config.yaml
image_size: 32
horizontal_flip: true
arch: "wide_resnet"
weight_standardization: false
depths: [2, 4, 2]
widths: [96, 192, 384]
learning_rate: 0.003
beta2: 0.999
batch_size: 192
lr_schedule: "cosine"
weight_decay: 0.09
Rows from block 2, named by matrix and row number. Rows with one number belong to one channel. Each number is 128 + 24 x the weight over its row's rms, rounded and kept within 0 to 255. All counts start at 0. Numbers have three digits each. After the name is the row's rms in percent of the matrix's.
# convs0: first 3x3 conv, stride 2 (model.blocks.2.convs.0.weight, 192x96x3x3), inputs 40-59, a 3x3 kernel for each
# convs1: second 3x3 conv (model.blocks.2.convs.1.weight, 192x192x3x3, transposed), outputs 40-59, a 3x3 kernel for each
convs0.122 081:135136146141130135136131141133105139122122101153136128103129128133137095102064065132123128139122092142144151166131151156121170146130096134133093136151120146165111113120121119111117120125135164150149160131128165151141150136128137109109133108116128123120126128127126113110088106100104113103109119104157139112126086086141124125124121124123123119121120136135143143122133133129144138125131135125133129114099094146121120147139133150123134138130146131150153121111104163101175150140175162157054133141156141161172141164163098150191085188188090104103
convs1.122 088:123106089135135108136145104103103110149131089157120094128086114095109090101101112124127137107114106109122100089113129139172145133147144116110130104108133107097104088077130118114059131125121152138121140131108133132131150135147140092124127085124115116152112107108113093128138177136102199188108092138131142153142145134165155147125119123109119105113135102111122140123095128148095119129136113116094099118110089155164152130164147141152144138131136142092122080142143184087134097086113107151163136134152111093103120130141128114127120094101111078114
convs0.123 081:123134129129120115120133115153139135130126117121110103096111102136135097155146093135133156139131171131122162139136126122100156111127166096140133129139113105149115107111091131128125146144143173135139150147114165128111126130142122117126130148129121133138119129129129135129103117123118137140113127124123118116112117090099092084150135150160125123159136147135133146143145163146151162130119129128133122140141122151135128147136124148158136133112132111119153118135153127091086133161181110186173118132126168172169160164151143135148119169154141219144
convs1.123 082:113081089138114102182153134133134088151100096168107122104113135110129137120112124102121120096145123118154143122146137138134155141139154103112088073076072073087078127122109137134144144118108125135144126114127108080108136120123141084093131136109132120111108082088121081099129188180100072164160100103116118088135145143116151166125128112135146129138143141127125129112128121117133146131112126089103098096100088147142129120160147148154145121091099121103146149128158142090087104117178110155145118128124124129128137153121141139115127111122109121112
convs0.124 116:157161156160162161157157158083076061083084086094099105133142146134139124146140119104093077087084082077088085092093103090106111087110115132139107131129122113128121185185186181185185175174178139118128134115129126109142072085084064049049060050043127131124129133127124127121121122123120119120115114114116110110118112105102095095088078075092082077104093090151148155149146151149145151142144137148149138140143134131125118123120115125127121117125149113113137136136143107119139101127155110113149139141139136139134137140136131150141124134129137126119
convs1.124 115:120124125112119130122138147126122096113131127100130120124122116097120126088109130114106108100088092089080082107108117118134139125136134147135134151135135142132126129116096121139108114139130124139133138158146127143132109130125109098100132113105108097111087086097102092107115128105088119121108124131119118130111097103106088097155148146155151143146145151113098095104100097111102099095090094111134115114130115151151148145148141133126121131135116122114110112114119125093102094082114111129123137136139158149146146137142126133122142160148132149138
convs0.125 091:126139131125118115107110104142127107127129091120121106122134138148127112155112098123124122141125117145118139127129121113091169113148174101125116141135094139145098123121149103104150095098136139146134156163125168155123108143141143141112137149085118118120112111105121120108102111100131133103135130102148141109117114085104092085103095109114109113129137144120125135133147150138153150123118119125123109136128109107108110125123120116123129158118142132129138130145124122116103122187173124184139121129111163170146161172143105126152097177151133185119
convs1.125 091:128100113144136133171155147117129100125110114139133127109110134105112149110122140131143128118151134120144145119140121121122138143141127119130105110117107094105104092132130128137147145137121118111144127114155152116142140129113137094095141126116157136128131107104130090110155188179124108167156113116124116091132139141114149156123125114134136126135136128119117114104109110103120127103111118080081079107093087117124122085145135131140131130118092140105117147124153137093076106113173123171166101096094094098102114133117125120097118099102119126124
convs0.126 105:152154149135124109088053057125157164121127108097068077166147131149133127116111114133124114088079103106125128139163155153149134118072069147158109126117129111100128163163153137132117096074085114120118138136142122136136120132111130129122106091093115104110105095109104102104119117106107092083102088080152157160135138139125131138125105111130119128145150148119119114110108104105101100124128123112109111105100116123127119112096105129129137118140138138142119108101101170180143138142162117152132134141137109106099090096096112125125093087087147147143
convs1.126 101:154163165148156151139165159129147149135145120141105114117123117113123139142147150146150154145159166150144144120117113106144128144138158140131126141120120139102105146129129081109105111101106095090096090102101101134130132113140133115126112104105119111114113115114094078076163127102157153149129150166144119120147118127126104076134138128132120114114103091121113123142139141112102106146152162140137152151155143114118147128146138118126130095100144112061096129114078146141137119113101107085099129134129136142141120131124137130128145147159145114128
convs0.127 102:116120135102101108115122132103104130073073097120137155128118128126132127133116119108129129088117137074106140139143168119133142111136131119163140147170134090110098105101131122136150125145157120128131148161152138122112112121105161156162159160135103103105116112111108104104112117121137136141104109107105115107083092089076078077140137141132129131123116121139144147140143143121119123128119134119114122124115120133139140137144148082092103132127144170156166166158132131150142166157150116126068121133148156170173111138125134143141143141146135150153
convs1.127 106:107065063090074057159119095135123117151109123157125123116109102083096081100118098121134115135131114117120110124126128139139143139127140130149130119137130112128128089096125136121089125112105093069074066078071124133137132101111125120118135110119116144138134119119114099108121121135136106116137123096102115102159171161166167140130134138134132122113109105136148153148098127111088078147150140101091099119122115099080096084078113124155157125140134177165138188103130126129135131109132102115143133120128114085086124115120116109112076051047087075055
convs0.128 121:092076110071061113113122148127100087094070080092104125119118137117115129126129122093129132109150153139153152121077086058032078069070140122140136118117133129140142105095117107093132146149153137120122121101111100111125099129138119114120129119128126130122129127118114109106096097105104099110113108118131128136137135150144149160130139126145151134123132115101107118105111124121127134141138131143140133132126124121089108104100127129139136135117131118115125146148159127167164107150158138148160131119112119108115128124138110113112130140146145154136
convs1.128 107:148143126146155139130133121149119144127133150133151125137132128130148138143145149150157145162157144134152145149099111120111119131121124133112118120096107114097097093084090103115091090089110104107111100124126103125130134137130158129143152141145113131126129130135127141146114108094132106063134124117148147157148136131118095096134135122133135129132139134123130131135129124124113109135146151175177177140153152124130132129149146125140133101134143162089130148074094118130150133159121162120077147157146156167155144158147117142135135143126131133114
convs0.129 101:129133119134130114129125103086096118094113119115113113132123128126120105127122121088138143094164152123157150173138107163141084171140117085125132108175159143184166142129117131118112112118111133100115116098144086104119108118108055144160071167161110134125100113103103107101094123122095134140093133136127107140115124168128125150134123123125124141118136172126122133116140160112146167139135142124122128135127133127101127117139151094121140177125107149112105130105146146128105181127160156121153094127135106163170080147162123148137124136133119143142
convs1.129 100:145135127150119138165146161139133126117097138114124162114079111119085144107095129150155138156146146143147142104122107106131125133127133102125105116153136101128132063108082108128090114117092138104085150107083118097091131129116138109113124135104128170146139159149137156153136147165149140138143160152113130136137146142146168173125124114113113125113118124101121144106122148135144137118134120088090115103112128144137140137108138135102114095156171102150157114170140122121127139122160122124145114108096101073079105073114113132144117132167116150157
convs0.130 108:121115114120119116124119111136121106103093110103103114115109135109121115086118113097104108091111115120104105096092096112082043132120080137139142127167148118139155134137157114114137124102108111131143091098127134115107160142156144163156110158166131131132128128123133135138101110131124124135119119125105101096084095094085089094100118156080089119091087105130140141129140142147145140149139142143141128131138136130131136106112130112110124110114116107113105130145138151162135161143177131107149130135140135156176137160172146144132153155147115134143
convs1.130 109:078072084078067065085096098162086055130091083101137150178167085163174077089154094101114109114120128134136149112115133145123125142163137104093098104090092126107114142160169187169136180174159095099124110108103130107079144116092145107090139107117136137134128119128100100109130135119111139153089114142120112115126120096153141136147135121121128130125133147141159168122131156073091131145161159133139155112091090123108115130138154157154133157165107150152134099142169149135098124095131113151131124128116115125115122123139113119106119102127117110121
convs0.131 095:135148119127115100135124096149123137127079073130103108097143131131105096167107113159156135144140146114108134146144122105151119085158118164159112159147109120139110093126106120127119134134109154123111138114106138107119158156126147145132136151134116126122110118115121125117126151135121143137097119122120106106106097112096098120155148145139129140145120144144155144128149145121142141106101111134109099148133108168151139124135127113104104140140129130147130130142100166130138146158100135200089165193174137176165085119119144148173118106143186176115
convs1.131 094:099073104100066095156097125149170163184146097186103136114111135096135132119111124140138133108137137124136140110134112120120134147115139116104090111109099115114108139123141144115141181159152139108113141104091152100086145127131130083098117090104127125122127143117139131116133143201146118154178132106145143130158143136128150111137124127114117113117101087117128149119124124119131133133138120120105102093107086131153163118153150144139149149157142125126182104147172172109113123096168153112150129129132122104110121107119112126137093081098088096089
convs0.132 109:113133130119143134129145126087087131108116128146127116130139119136134113128129131097103140079152150107160148143159163175162139176165092095086125081133160111170164142143129140143131139139129147128097151081100128083103165126086115065143076104140112120112111111100114111100105102098092108122089121131153113126146105140146134163134132124126131136124128138152128126141115138133125144132119137130120132145135140133092117133085134106097131163130117152108102146094120135132120145125144140126146146116112146115134108111141112128146115127134140125144
convs1.132 110:145151126146137134157146162140150160133151129136145125099086112096112159081109136128131139144134131129134125148120119104148122114133115130135138122155161112134152065080063052083085059085071139095060120087075073070087113120134110090124118126120120158144128159144127140126148140142138135109152143136131119139120143129147162161124131130112120119104111114119130150148135126168139114125115132103106124114130129153127122143097093141105104080144184085159170146184093141136135137131155124132146119106103090090086099098113097116136097126136119145131
convs0.133 095:114125121122128123120131128081089105095121116120119105121126139113116110118113109139131133144156151147152113130134137117134131135137126154151134142155126148157143144151144143143145144150151176151140157128128143122130160162138163159163165175161108111112087094093081089088147147162146148161131134146127139131140150150154164155153157161149148156173171179150152150158162159161165162125112136106086112111093113141137127138152141140143124151145126171161144154141125164148108159160134147139111178190186204210207197204196132127135123116129142155158
convs1.133 105:080100104117121129153145134141128110162137132145135169096093096107113112091094115161158159158157160159154158080083077112110103136126108113118109125137126122127121147128112155156138142159147113118118128126112114118100110117121090112114103100113129137128130142126115129123141124122153153132144156143131138121166155132144172148151154149146135141145138141113141136119136131114137119083109107098114104111114109136139136153150149157155153121142123126149122109126136112122126122108109100091104116111116103091113106094109101095082133119098127122106
convs0.134 083:124119132129123129120120132120115134112113121091078103113107092150123088107076073119119114109105080120103142155094122126130158118109115120134088115134111125162132093087098093090106130135151145142141162146133159134141134148159132116098118114111140130126125119117106093096096100090100104097087096099174160146125102115130121135126106120110106108124122134128132138127135135141145140145142128146142128110094096129123137147139143126126150135154169196209193184165137087121164125168181179169069142127146134137141115132146111158147203224206096140122
convs1.134 095:159153143157159150140153144098100120114135120124129104113100107098087117113119119139124122145138115125125108120135133141156139129128136130116118109101107114114114118093103153146121130141137155156149124144136134133146134126120132078077123074092110073083069074063086071094115168171085157190133084089120132141146154139146149142137129138138143130131154138103102103103098091110095100138137130135121135138138138113137124122159145129148121125123117167105114133131172146086074107066113095148168130120135124107114130140142126102107112074078118069071
convs0.135 113:111095126078046098076038093172139123118079082112083091132127143120105133128114124085119113094116142087146150162112107102054086080030088128149139126144154105116148129123134115091125115096131120113116125121119107111118092121136114134126127130148102105111111114117113115114102108113111113116115117120138133142129124135132126137117122113126136121125139127101102115094092116099093115121120119115116106112111111123113102131112113119122135141137147130117118123119140134178153119189169111163163142136132130125132127123135121126139109079109123128126
convs1.135 093:120111117123120129122125125140121139118139135131140105116141162116125170140110172142140134154161163141149149114083092092114108099100109141127129133120119122112110135111113137124100115125125091089101110106112134127125147140155158136151159159153142149141150149148148157146155129091183161109145169167151157144144146146133124117118124116122127122108122120138133128144137139129133130132132131132120137126123133135140152142156154134153148126125133134060120129075096157179150159153112157111092133142134140145139117129123116129108132136120126132119
convs0.136 087:110131130112122127096116135125105084127091107123123159137140134139153074139144078135117114139127147123125159141110143135112194154155165137154105151173092119133106122124142125140143127131146140148132153138130152128117135140126144148068145142098121125113114121112111122118136149121142147119116122111104106069076071068096076074135126135136126127135142151127138139135152146137149150128128127124124119136127133104098096113129118099107126157110120134115110148114103150135127177150173165114118134158137155189171123160144101129127092171138119155169
convs1.136 082:099061086132089090166120086127144148151122093134146101114110140106094118121116118124138138115145141110125118099145128126161138167146155118115123112132124103106130122135121136131120171147123115097135114102115141102105145141139119100112110111116140148170137133138118105136161179151174141154151147090091108077145141126128148140113126131111122105109114109122124102138113088122123092109126115132093098142122119135133146115127131112135152132155125156117088157111112135122108125096101121171155126098114103083108094107117126127104094088072126101094
convs0.137 094:134135128124117109137133112167127119168119121147127136157149102169139104165135101104110140085107125104110134112117141093117128091117114120132130099099110105121132136140134120116129142135131134120143113104140144147155100110145052064152081102156132117086127112086122109087104120132104120132108124130131114119104086097118108119131122134131123132126124131124126128125129125123125123151140095152137088141120069099113137097116131124139135107108113128131115134136102140161156152171145131170119115123171113139181139169176140164098175178114137148084
convs1.137 105:169150157166162170166173176139142119113150131118142116083132148072115166085130166107107093122138122130155145127122120121119128118119131130109116103091108116118122098116095123123124135114129148137129125132131133125131143158120153113091149109098145066064100069063110065078081165173079109180146069078125122137130144151157149143130128120125131132117128127115103118124134112132119123118124116118131143108130132146165164149173164160166131143153114176111116156114167166121074138089121093145159120122128110108106118129132109088099092098102088095085
convs0.138 093:122126105131124115144139124128119139126113151117125144126100138144114088112136072142138145098106144086081120134084120103109115154131133180161142108158133069108125102122113132124119163135103130137155099112153131104142162156121140149138089135145131142147130144143127148150126151173110130158101112126095087066086084070096090093120128146137124134138122126141158143130138146142126132153129145150139132158156144140148125126127124110116120134121113128127131146138132184163079118169148109116162157182158127157166107125138153103132156158092130181116
convs1.138 100:125106122131106109155134126149136116175106072172106126139106101179134090139162087106121107112114104109121107116133148126085117146112118091092067098076078113091104166175172174140174187166159090095124095111102119094074135121080138101085115080094135111107124111108118123114158170160142120155139128121161142106177149131157167151132121115129119122125109117129142130106139157084118146156152156145157155120132120145111140139147145173157149154151092137154153086115175153138095123119157108158147132129105126131127117124127127129116082088105077090085
convs0.139 104:126133120113110111114111111130175172112124141114124133108102122114115117174177159138159152126147156058086099138118108139137125116129147156183157154168139066080086121125121129134139112123106143112132106103116110100124148156151175160161148163149133132133124114120111103110150154154137133135090090093127124125124135137108116118154149163141142149141120140137144146127134135111110107092076094122109118150152142171175177132153152096093104161134120152136146111110126182166143177138121124146147183185183161173170092101095143137136134117120157163175
convs1.139 116:142123118121123116163140126162171151165132116171122145112092110105106119122116122138155141148165150145155141113126109116125141144123142094101101088100098102113119146138132132125141150126116124105092096097090092093076125090099114073084132119105108119128125133128128120117101174193120073128155104100135128122153145141140158133122128131116119107111094087132148159134130146105109105133131119121138127100112106121149144125144147137125147140121144123148160166177171094082129109139164151156155117101102091087094113113116107126108091080080103089072
convs0.140 107:120131122111120118104124119112081072103079070112086082149144137125123125127124121100086124131091114145085118118144140099134139117140156126117170131106169141107146146138122136133115127133114120089079129108078130121075140083137151086137142089074115102106103084089103081085121103099124107091141123094160130127166141120158153125134127121146133124137134107138118117138117104136123102135121128130113121133124122145104100158131078151149072142144084131136071156126083134158122144162109135135104148103085162132078158143085149144145126151121149132115
convs1.140 101:126105120148130138156146140125124111130117112140140125097092151109096149115114153154148141150146141149142138096140118107109103126131108113124123116132135110134130169172147121139142131128131086077113084068107093062091111138124112129122118124122131163146139158148138150128157131115126138108123154145132152150156174151158175143117113123125125116136136116136158118134156152133166150113104111118112105122136122121076095101078068115083079165182131156184103119189130144127119139135124139134128098099095082085090078068080130128094119136084120152121
convs0.141 111:111085103080044063090047074143110105121089083109086084141117142128107125133126121112071112082120149108150156140103089091048056080041082132153139127130152117141151128114120114085097128105122128131120136122111112111120100124136119110126141117116110113117117122127116120117096098102101098101102103106138128130131121126140131136116121115119134124119134125109102110102087104114105116116122118116123107112112108135114093138090112138140143142133122128119101120110125118135151105134157105127153140131128127121122122124128113115126125114123131137133
convs1.141 098:124121119125124125128124120129116139120129126127126098124147151127137163146124151136138140146155156137151150113091102102113105103108112126119125118113107110109103115092111130112085104120124115102105104099101111115114140139153154142160155156158137145134145144142145154140150118086180148101147162167145148144136143141126121120124124120126132123120123120119123122128125129117126119123122129128117135117117133124123141136140140131141137105113149119084132130089094156172153168163115168114082151150144156150148139138137116131118125132124115120123
convs0.142 093:137133146126130148124139136137134160142145145152139118090159140152101101119084120124130133115146141147139137125142141126147159121152083116085069113138146155174153127116125097123150115155153164135134153111117130135123119110122120092104111132163110120118131120114135122112109113102114126138115140146138120115099091121098115138164130139120110134119118155137125116120133132120135133121137139139124115129104099127103129148125138157149135129128133115124126133121098110075163142188145164183081118130136133160176157186184092139189150163131170139087
convs1.142 103:132135110135113103168133119161151156175145131178119116111117146118126124128122139111129133097133141116129123121139140128141143149155155101108102096095123092099123073084071091095086098099100140123066111100087114105111138132114131066077093076081121102105098091092101082099146167165103176174116078118155164155127151140176163151116119121111133142117145147111128175137136145166122135116111093077085072068090089175175165158163154184162142107128176140133159137176149186120116137098102105124127128127135118116137130123126119107120108101111092108104
convs0.143 098:149163158152165160158167165110108108105122110130134126175163139190181125201162113132111118123103119104109118133145131128148131134150137148123123145112133140120125180194189181190187176180179147116126127112132139129150113104098110097107114097101120123120121122118124123116110114110115120115107112109146145127151147136150154143131116119120106109136116116144147148145148150144145147114117110108112109108107106132128130127120120122113123137138111117132102102111072155156135152160151151159132135145137149156151151159156171177178150173189148151152
convs1.143 110:099092088105095105119117108118115102124137135123147135108111110084107127064090128108109118115110115100093099124126126145148148144160149167163160177160163169165158120112115122122097108127120118131114125145121111133110131147141124101117132106112102096103080082087085088097127127109121135129141139128149140156173157158159162164160149151153144140156152156140141134133132132133135130101101110123125115125132126169167175164154154161148148106121110097109118097120132130104102082064102090117116136141133139134137145134146134138130140138132135138130
convs0.144 092:112110097114126115103125117118109086123123131088103127123140117106133150135098118122135100152141103130137074109069044091076074095104079106112105148131083148170084131120106147154140131156146146150160125119128122107146106117120121099076119119084131134129137140140136141140152156151152156157145146154122106103106094085116123117109101106100107097118125121113100082129133106129148130123144145128130149139114126125092092125135128105128136102103092110112078128099077131115099194170089174187085149144129149158144143154140112143124136192174099102114
convs1.144 103:117125130143153151154153139142131134139138137173133130147153154114149138133119141148133132151146133142145132142147141132127133157135129100090091106084082103093089207186170204192193188174195093117138096107121113067085137132120117115125113135144107092088110114108142121127150151159154131107167161139151142126141125105119123152103098116119102105121144131103082113118098111143149170163157161170187175148161166162159168165145165163167149137121080126114139121123149135124111146152158130125124146150150158153154157148143126110145112101107116099101
convs0.145 110:112095100101085086104087091135136139133130140137142140121124115128124115137121127130132127128130125116132124113091096121088087126102097132149122134142100133141073135111134118083099125086108150150135152148147158149167141145153145134145150153156128132134134137135135138135130130134132126133138133137164168158173176168169168156118109107120116118143130125163162164172174173175173171129132138132132137130135137122131140136140133129132130111112134133124144136141146108105123115123112103114107145143149158155158161162162100105110124110108113107094
convs1.145 103:109101101111118128135140149104095099092084092109097109111076088095079081107092094161158157159157160164165171096070078089070079087066077103110106098111103098104108165134101137137136137138157113113111113117114113114114156150127142102078148100092151133130152137134143135134103151162094130157105095106082116134100109113103100114152144145151140143149146143107119128129139140138131138145135134144161156117131140067090089090132130090123115136139098157123132138123169145116121116113161119161167114096102120115119112104105101101104118128123113117108
convs0.146 094:105110122092094109090091106118083089117099103130114135123153133123140145116116106124109107104103125084114139131123134146116131146143152107118102096120088115119102140146147142143136139142141181164154164146171166183203118109137078076121112096129115112112112110106113106104115118129118124135116132147108101104087082087104105105082090094086107097115127116151152151162161154157159153109118125094090111117094108142148127111130132119134141100066103098061107102084123118124126136114100141125109099108139100106133118133146137152136120125138142116121
convs1.146 091:114111108131127124129129119096071083071086084081093071138107111113103100128115115153149141146134128160146144136146148109149139126145132129113112120103089119104095158144155144145139117150152108145163131153177147147150169145128145101094155117100151123117130101102132098104126141144122139149085080104105103095158143115161136142115127121132127137138145152157109113136086097146097115109095112086082097124101105124136136118135144132148146163132064166086090164127125156116112135102151117145167111093112122111122139137139150137144122099120150111123
convs0.147 110:092099129072093138084091139117128132114124146127121123139127122141134127128139129122098127131101133138102106101143138095129159092108161138122121125136119138125098113119155079109154081106163126127113125134121120132113143084094138092104123098102098120137084100120091098113106114125083085107094090104114098092113095092117097097146132121156146114163160128129118126134125130130126129104105116104099113116104112129120096133123093134133102107106137084088132106089114149115127127143143136139155109101095088086098099082092105104159073092130096101105
convs1.147 117:129142130133163149103139123134131124113141147125181132107109126118087145123114167095095110089088109104095114158162148142183169137164157127131128130127133130128129139141138094146141100125135107116128126126132138131123131141104134146124138132130112119129090070096098087097092101115060076107075073093070081113127102131154130133138126118142128127143137129133122122115091107129121124125121114124111118129110112118098122095110121097102125154139078165154099143156121118079100097089120103129127146122130137118120135131129153152107135126100156131122
convs0.148 110:124118130097091101100094105115122131112117130145146159124134132122117105126108098136144146127152151120142144104145153099113132076093106106147133107151109092153113139140141145141146141145146109121113120125126124135127121115098126119075138141130142137133126121117126121121115114108126125122125127127123126121109120120107124130105104107101090095095085087114109110111111110107111112130120116118119112116112110139145143144150144136150138131119136094087140150135174106091134090089104083086097121137130116129125114130129117086100113079091115100100
convs1.148 110:161159152154156150142146158136120134122105119117083095124105109141112103144127110055055067066060072084077082109120118098105097081090094116117111124122122131131137120096113110090087125120113128144133114127131118141146133151136143165150138152144110087091116092107109102113098091114106114103085106108110107118096089096105087100138145153150153164162164161123094111115102118120097110139128149129111126133119132138130138131113130133128132123128123136154141140130106138147137138142124112101093134138138152158155142145142116126138118123132128132142
convs0.149 097:117122112103101096106104103135138144143139127150148152132135118132125114141144132136140138137132128137134115137166152126124112117107105143152120143139112163159138109119118130135131124128124132142147149167163141152162110096097124127122124124147118098101083062083086079091118108116116103111124114117121132124118132129108122128132131146143158173173178190127129127131134134135133135104089091081081074084079086122134128119129131133130132077067106071081096099096129117094118114114125132104139080083085088089094079084087130128119116076098136126117
convs1.149 104:116143130131137134094111111112127135124162164155148120100128125089131146076117139119125129132138139137138142168162155177188151157156154135144126136138135120129117121111127139134102105127108125125128155137140170159161135161161147164166142163164122116121116108120124119131133076085140103087128150149128137132105130136106116104107102110094093104093095106105094108095080092113095105139129148115100111155132138169152161158130140163149149122133153128132127136100087162164166155143117145112109143130135139129143146148160131124136135113125143132142
convs0.150 092:139133135139134143142133140109091091108078098121102105123132133107124134133133133148097115121076108086073131099119117118084108120113127118088122147112092146111113148155160150161161165161170158153163160139157168179222102088119102033079132091115119116115122118115116112109123119126127116122127119126137110094127105097116106104104107106116128124131139135154154154164167161154158158106113115102104113119111113162163150136125141132140158098094104088067104088082113119113138154112106139145144134119140125103126138123135144160156114105125163158158
convs1.150 094:098101095114126123111119117120098088100112100108103096137115111135095104141103107116116120120107112131117111139128139122133126129131127099090096097082087112094089143146161132138147130158148126150141155163155162155141167136121132078091153103103123099115104095104112096118145155172131143150120109148123123102137142135120115146093102095102107111099112120118099096106096107107090114097085096102087105120106099117135141123137142132145153174130107144101141139130172147118111122101151128163158111106126132125148148145155141131133130125140143128150
convs0.151 117:096102100113112113107106111104130131134145147110126129134135139145143135130147130145139153145146158148146144135138123140140135154152146144142129135150162150144139145140137143135140137130136172169154164157148161145142156163158139145163145148159136141142127131133122125129131125138126119138121117133131137126149156147147153141118113111117115113140132130167167164176175173174173170130132134124126130119125130133124118127125118126111108117130133130135141135137138122131121129151145121138131133135134154150154148151152099097118086098114104096121
convs1.151 099:106092083111097098128107113096087084086081096097088119145114116136117110149130106181176172177171169178170172121106100108106098126108104105111104110122111102105102152128120137131123138138146108128129111123116118125116130113101112108091115096088164169156164161154145149149129105094125114098099115112078089105089087096078068078150149141150136135151141136118108116121103111132119122153149151150162171146152163101114109117141135124148139081095082120110081129104092102117121131127129134117126119126124102111120119127128102120119106117119102115114
convs0.152 087:142136135144132141146141146126100125093079126098101137116130135128120115122101098122098112077083113075096140072078118072089105106129111083128130070104112079110111177171171182171162188174166146137140130117167162158226100119147055056092089090117124121116128125113121118111122121141107111130114117136120112096127122105105099092100105093108111090141135111156148141173158143176160147110115113114111119116112118156162151140156145145163159096083145100079136139136171104120154098125134140124134104111153096107139110123146140118113134138138137096107
convs1.152 088:122084086115080097121112105121081087076079095100105100130095130103086121101104118121102099117093098120098112132128138101120128127135128112096103118109097111103094156136147126125128124135151107144157127165171131163155135125091130116080142125082136102093135105101127104104126131143167129154165153138092121124124103107135090113104095100110094110117103123143093082133104100136105116116085104131128122125111114126130141121124157125136153168184104188127115193129160175142126137124156137164178143106117164140149149141148122122125145150151131133127
convs0.153 105:104093098089095110096091102098062070095089108143154165125135135143120120124108118077135146114165167130152147101106138096106141125118161086142136068144122119155097152150147147149153149135139162105135120131179138185199113112147081086113099114109163148128154139124134127122128123126131132135127131138096091082087084098101110119126124128134134136140150144142148161146165169155163159151135130149123127132121145123113129099142146113135129110117140126093122113122138046120149059139134075092094121123133118117134113123139072129140134139093103095085
convs1.153 102:134120119159143126161136112146118133102132131127118118143108121140118139125118160143144128151126126146127119135142136115146138132146159148136124145129114134117114093097082078083063080083083117139126108154156113164163101144135137142127142142108145120122109080087102079095137155145122166153113133134128131128136143122157134129096100094107091105122107110173121130130082088158090084143136136140118112143128140167163153174151186179180184109146132176131097196106113106126130138120129111118130117122132128136137150154149147162145138133124151143131
convs0.154 093:127111113117108105112118122107090116111076094127091104126135125138114114119099111123123064134146046143151084086094145082097147128127140105125112098129100113132078143135123147146124139147140098125137131136159118145167136148101112135087123132070125114122129108099131107098105110138092089114091087115100113103116130112101127106112155154110149147133171172132140102138154109137155119131113142130090124134095122119151093137168135117165132145113132135099116166135136087116081121144080134119072090112125084105121090103111121119106120164135121112114
convs1.154 103:124123109122110097131130102161133097134115089154109098121123141128133140117122154116136125122133117111129127127146135118133132122134130139138118159143114131129119144132136150105130175121095055115152052123157064109140136155110131166134119162133162130086147100076139099091160128123164138104180159141131135126113110089131118105087113123100094118093118130155096074118067061132118103117132137104129126106129123131125158115111161146136144142162091153151083151167097162155147154132135135120135118123146128126144139147142118147164109140176118155149
convs0.155 108:135143142133139141136140139152134129137111104129111107110133137129142143110124125126083085107065102081084117127131140127131123122129116103075068119092070130110078154168165153170163155169162158160133152129126142127156089090099076028062083042044113106104111107103118112108104103117091092113090094111113104102090087090097095102114121117130138129131143145134136135138143142132140137115116128113114116127114115143147141129129129119116123154139127140125101117105104107107102125118104134111109094089099072069073083078086148166167128154156122117118
convs1.155 115:156155161149153161137150155076092131067144147090142111114146169112122176129121178115095103104083094099082094128133138109142140111127136152143153139125127143136130118121126109127121116134134139158157157179177157171171139128136137096099134122102138136147108106120133118131117143139100129147102099118141142135175168162179176190113119122109111117115115126117092096098073073106089089127109115110106110099106112121125118113125124101107106125092100130082117119135143120092084090090127089130149086074097099078100126104119165170172167170165162169168
convs0.156 087:096108111121131129107106099120116125115134143093108094117117126112102128126119114139144132129125119073074075095123118124118096130090100119160134169188170085086079123138137153163168111118116146127122148108110155149179056090076111115149132125142144138126153147139142138133150157155157161159134135134124105110145138139138125130131119122124105097116098099123131130143148145128126127134115116146125125133125127119120114110101099102099111146138115146133116132095091168179124174161113061081131129145149155158164131127127166183176129111109153150160
convs1.156 092:145148140181181177162165148155140147159146124159137156158135118134126113122111109161154143173171165160160142138126129123136133144143146091081087092063062101088077145156140142117142134123132142163168112115123096082098164116134136077101149114121110079095099096098096088091124164168134139177129112150119150128156140143136102108104121116103100110103097112107110141114083101101094090164171172168178173134137140108142145133141137126133142144088090087077117141105111124130131136137153125138116139147157121129135137146142162155149143103116113093102
convs0.157 098:093095096099104105122130132086059068075068094122145174131115143121108126114100111062081102123133129137141136090066072065060041118132123103117148110128158139160155129134124113128120120135127122121113092093096122128135083082103088100121139153125119117116137140139151153152091088090122124117125123118085091092099120117141155138159164153146143136110109097096101100110114112130135127122126122129140133128129130112113112112137130141155142087119124116139130123146159104136129109135124118131099064066084128149143167177166088114099136143124088092083
convs1.157 098:129126137156153151138144151170098080157068114098140190154090098185130077168143099113132138120114124123130151128127135133027106142145130119097107131099108133116128088114127135087132149136103115117119117112119133128117109138131140149157136150150130130123145147137119119116144132139152154126144143132150141141143154147145148162121116108111111092096097095125144125145161152103099092139134129160157155129121130105138136114140140121130125148154132180175141129098137129144142152145121152121093109124115118144122102112098143160159163147154143114127
convs0.158 097:078086103062088114089106126130100128131104112131105128098131144111135169092122152145106119134118125111106128127145151129111134125101139137114095118127093147112105123139126122142130139145141202166149179145154172157166142119135087070107108093129130130127129128128128125125122126138121122132119126142107106116089102123107114116119133128142151137151155141146156146156159150151153147092109118097108125125124138166145135145119130127100121102096104074080108071087122131119098146107122139114142100106143078100139104125164136158135136146125115129165
convs1.158 101:127131135152149145145141128099089098078112125093130115113117122120105133115116126155139122154124120150125120133141139113151153127142148147118112131101083132102094124107108109138107090121114123130138148149150145140142154124146135085120156138138133123137111087098124100108122173179093142161070080114134138138164156140178168162105113107112109126115122150162107121126052078130077076140135139124104115092089111146159131158155151154141132164112091137095104139140138111094131113146154142160144102082095118097105136125133176172153141129130170132134
convs0.159 097:126104108118093093118091091148130131137123141151142144122129113138130114140126119134117098112094103084100124103086123106095105125115109138143125139132079142138073170150162151129137154124140132126110137125122155152179132119133133097112156143138105114119114124124110120117127129133126118126134128134130133112137141121131133116111097096109102105135127125157155157170171167173172167116127134122128130125130128123128122131132125113126126078086130101103147122138152113117124129131113118128102143135143148138148150152162100109110127128131113100089
convs1.159 098:110094092119118119139137143104091092098080087123096097105081080096087086103099100156147150153144152162158165100088093097088092112094099101106106091098100094099105161133109141141135157155163112119109127132111136131113158153129142097090153097101124109109113112115111110118118148156097133152103089105096125137113122122113110136143134136145131140150145141108119134123134146127127146125115121129148140114122126100105104113142136114141126162152116164124143138121179154121126122105149131152158122109115138130138129117115103093098108121117104105098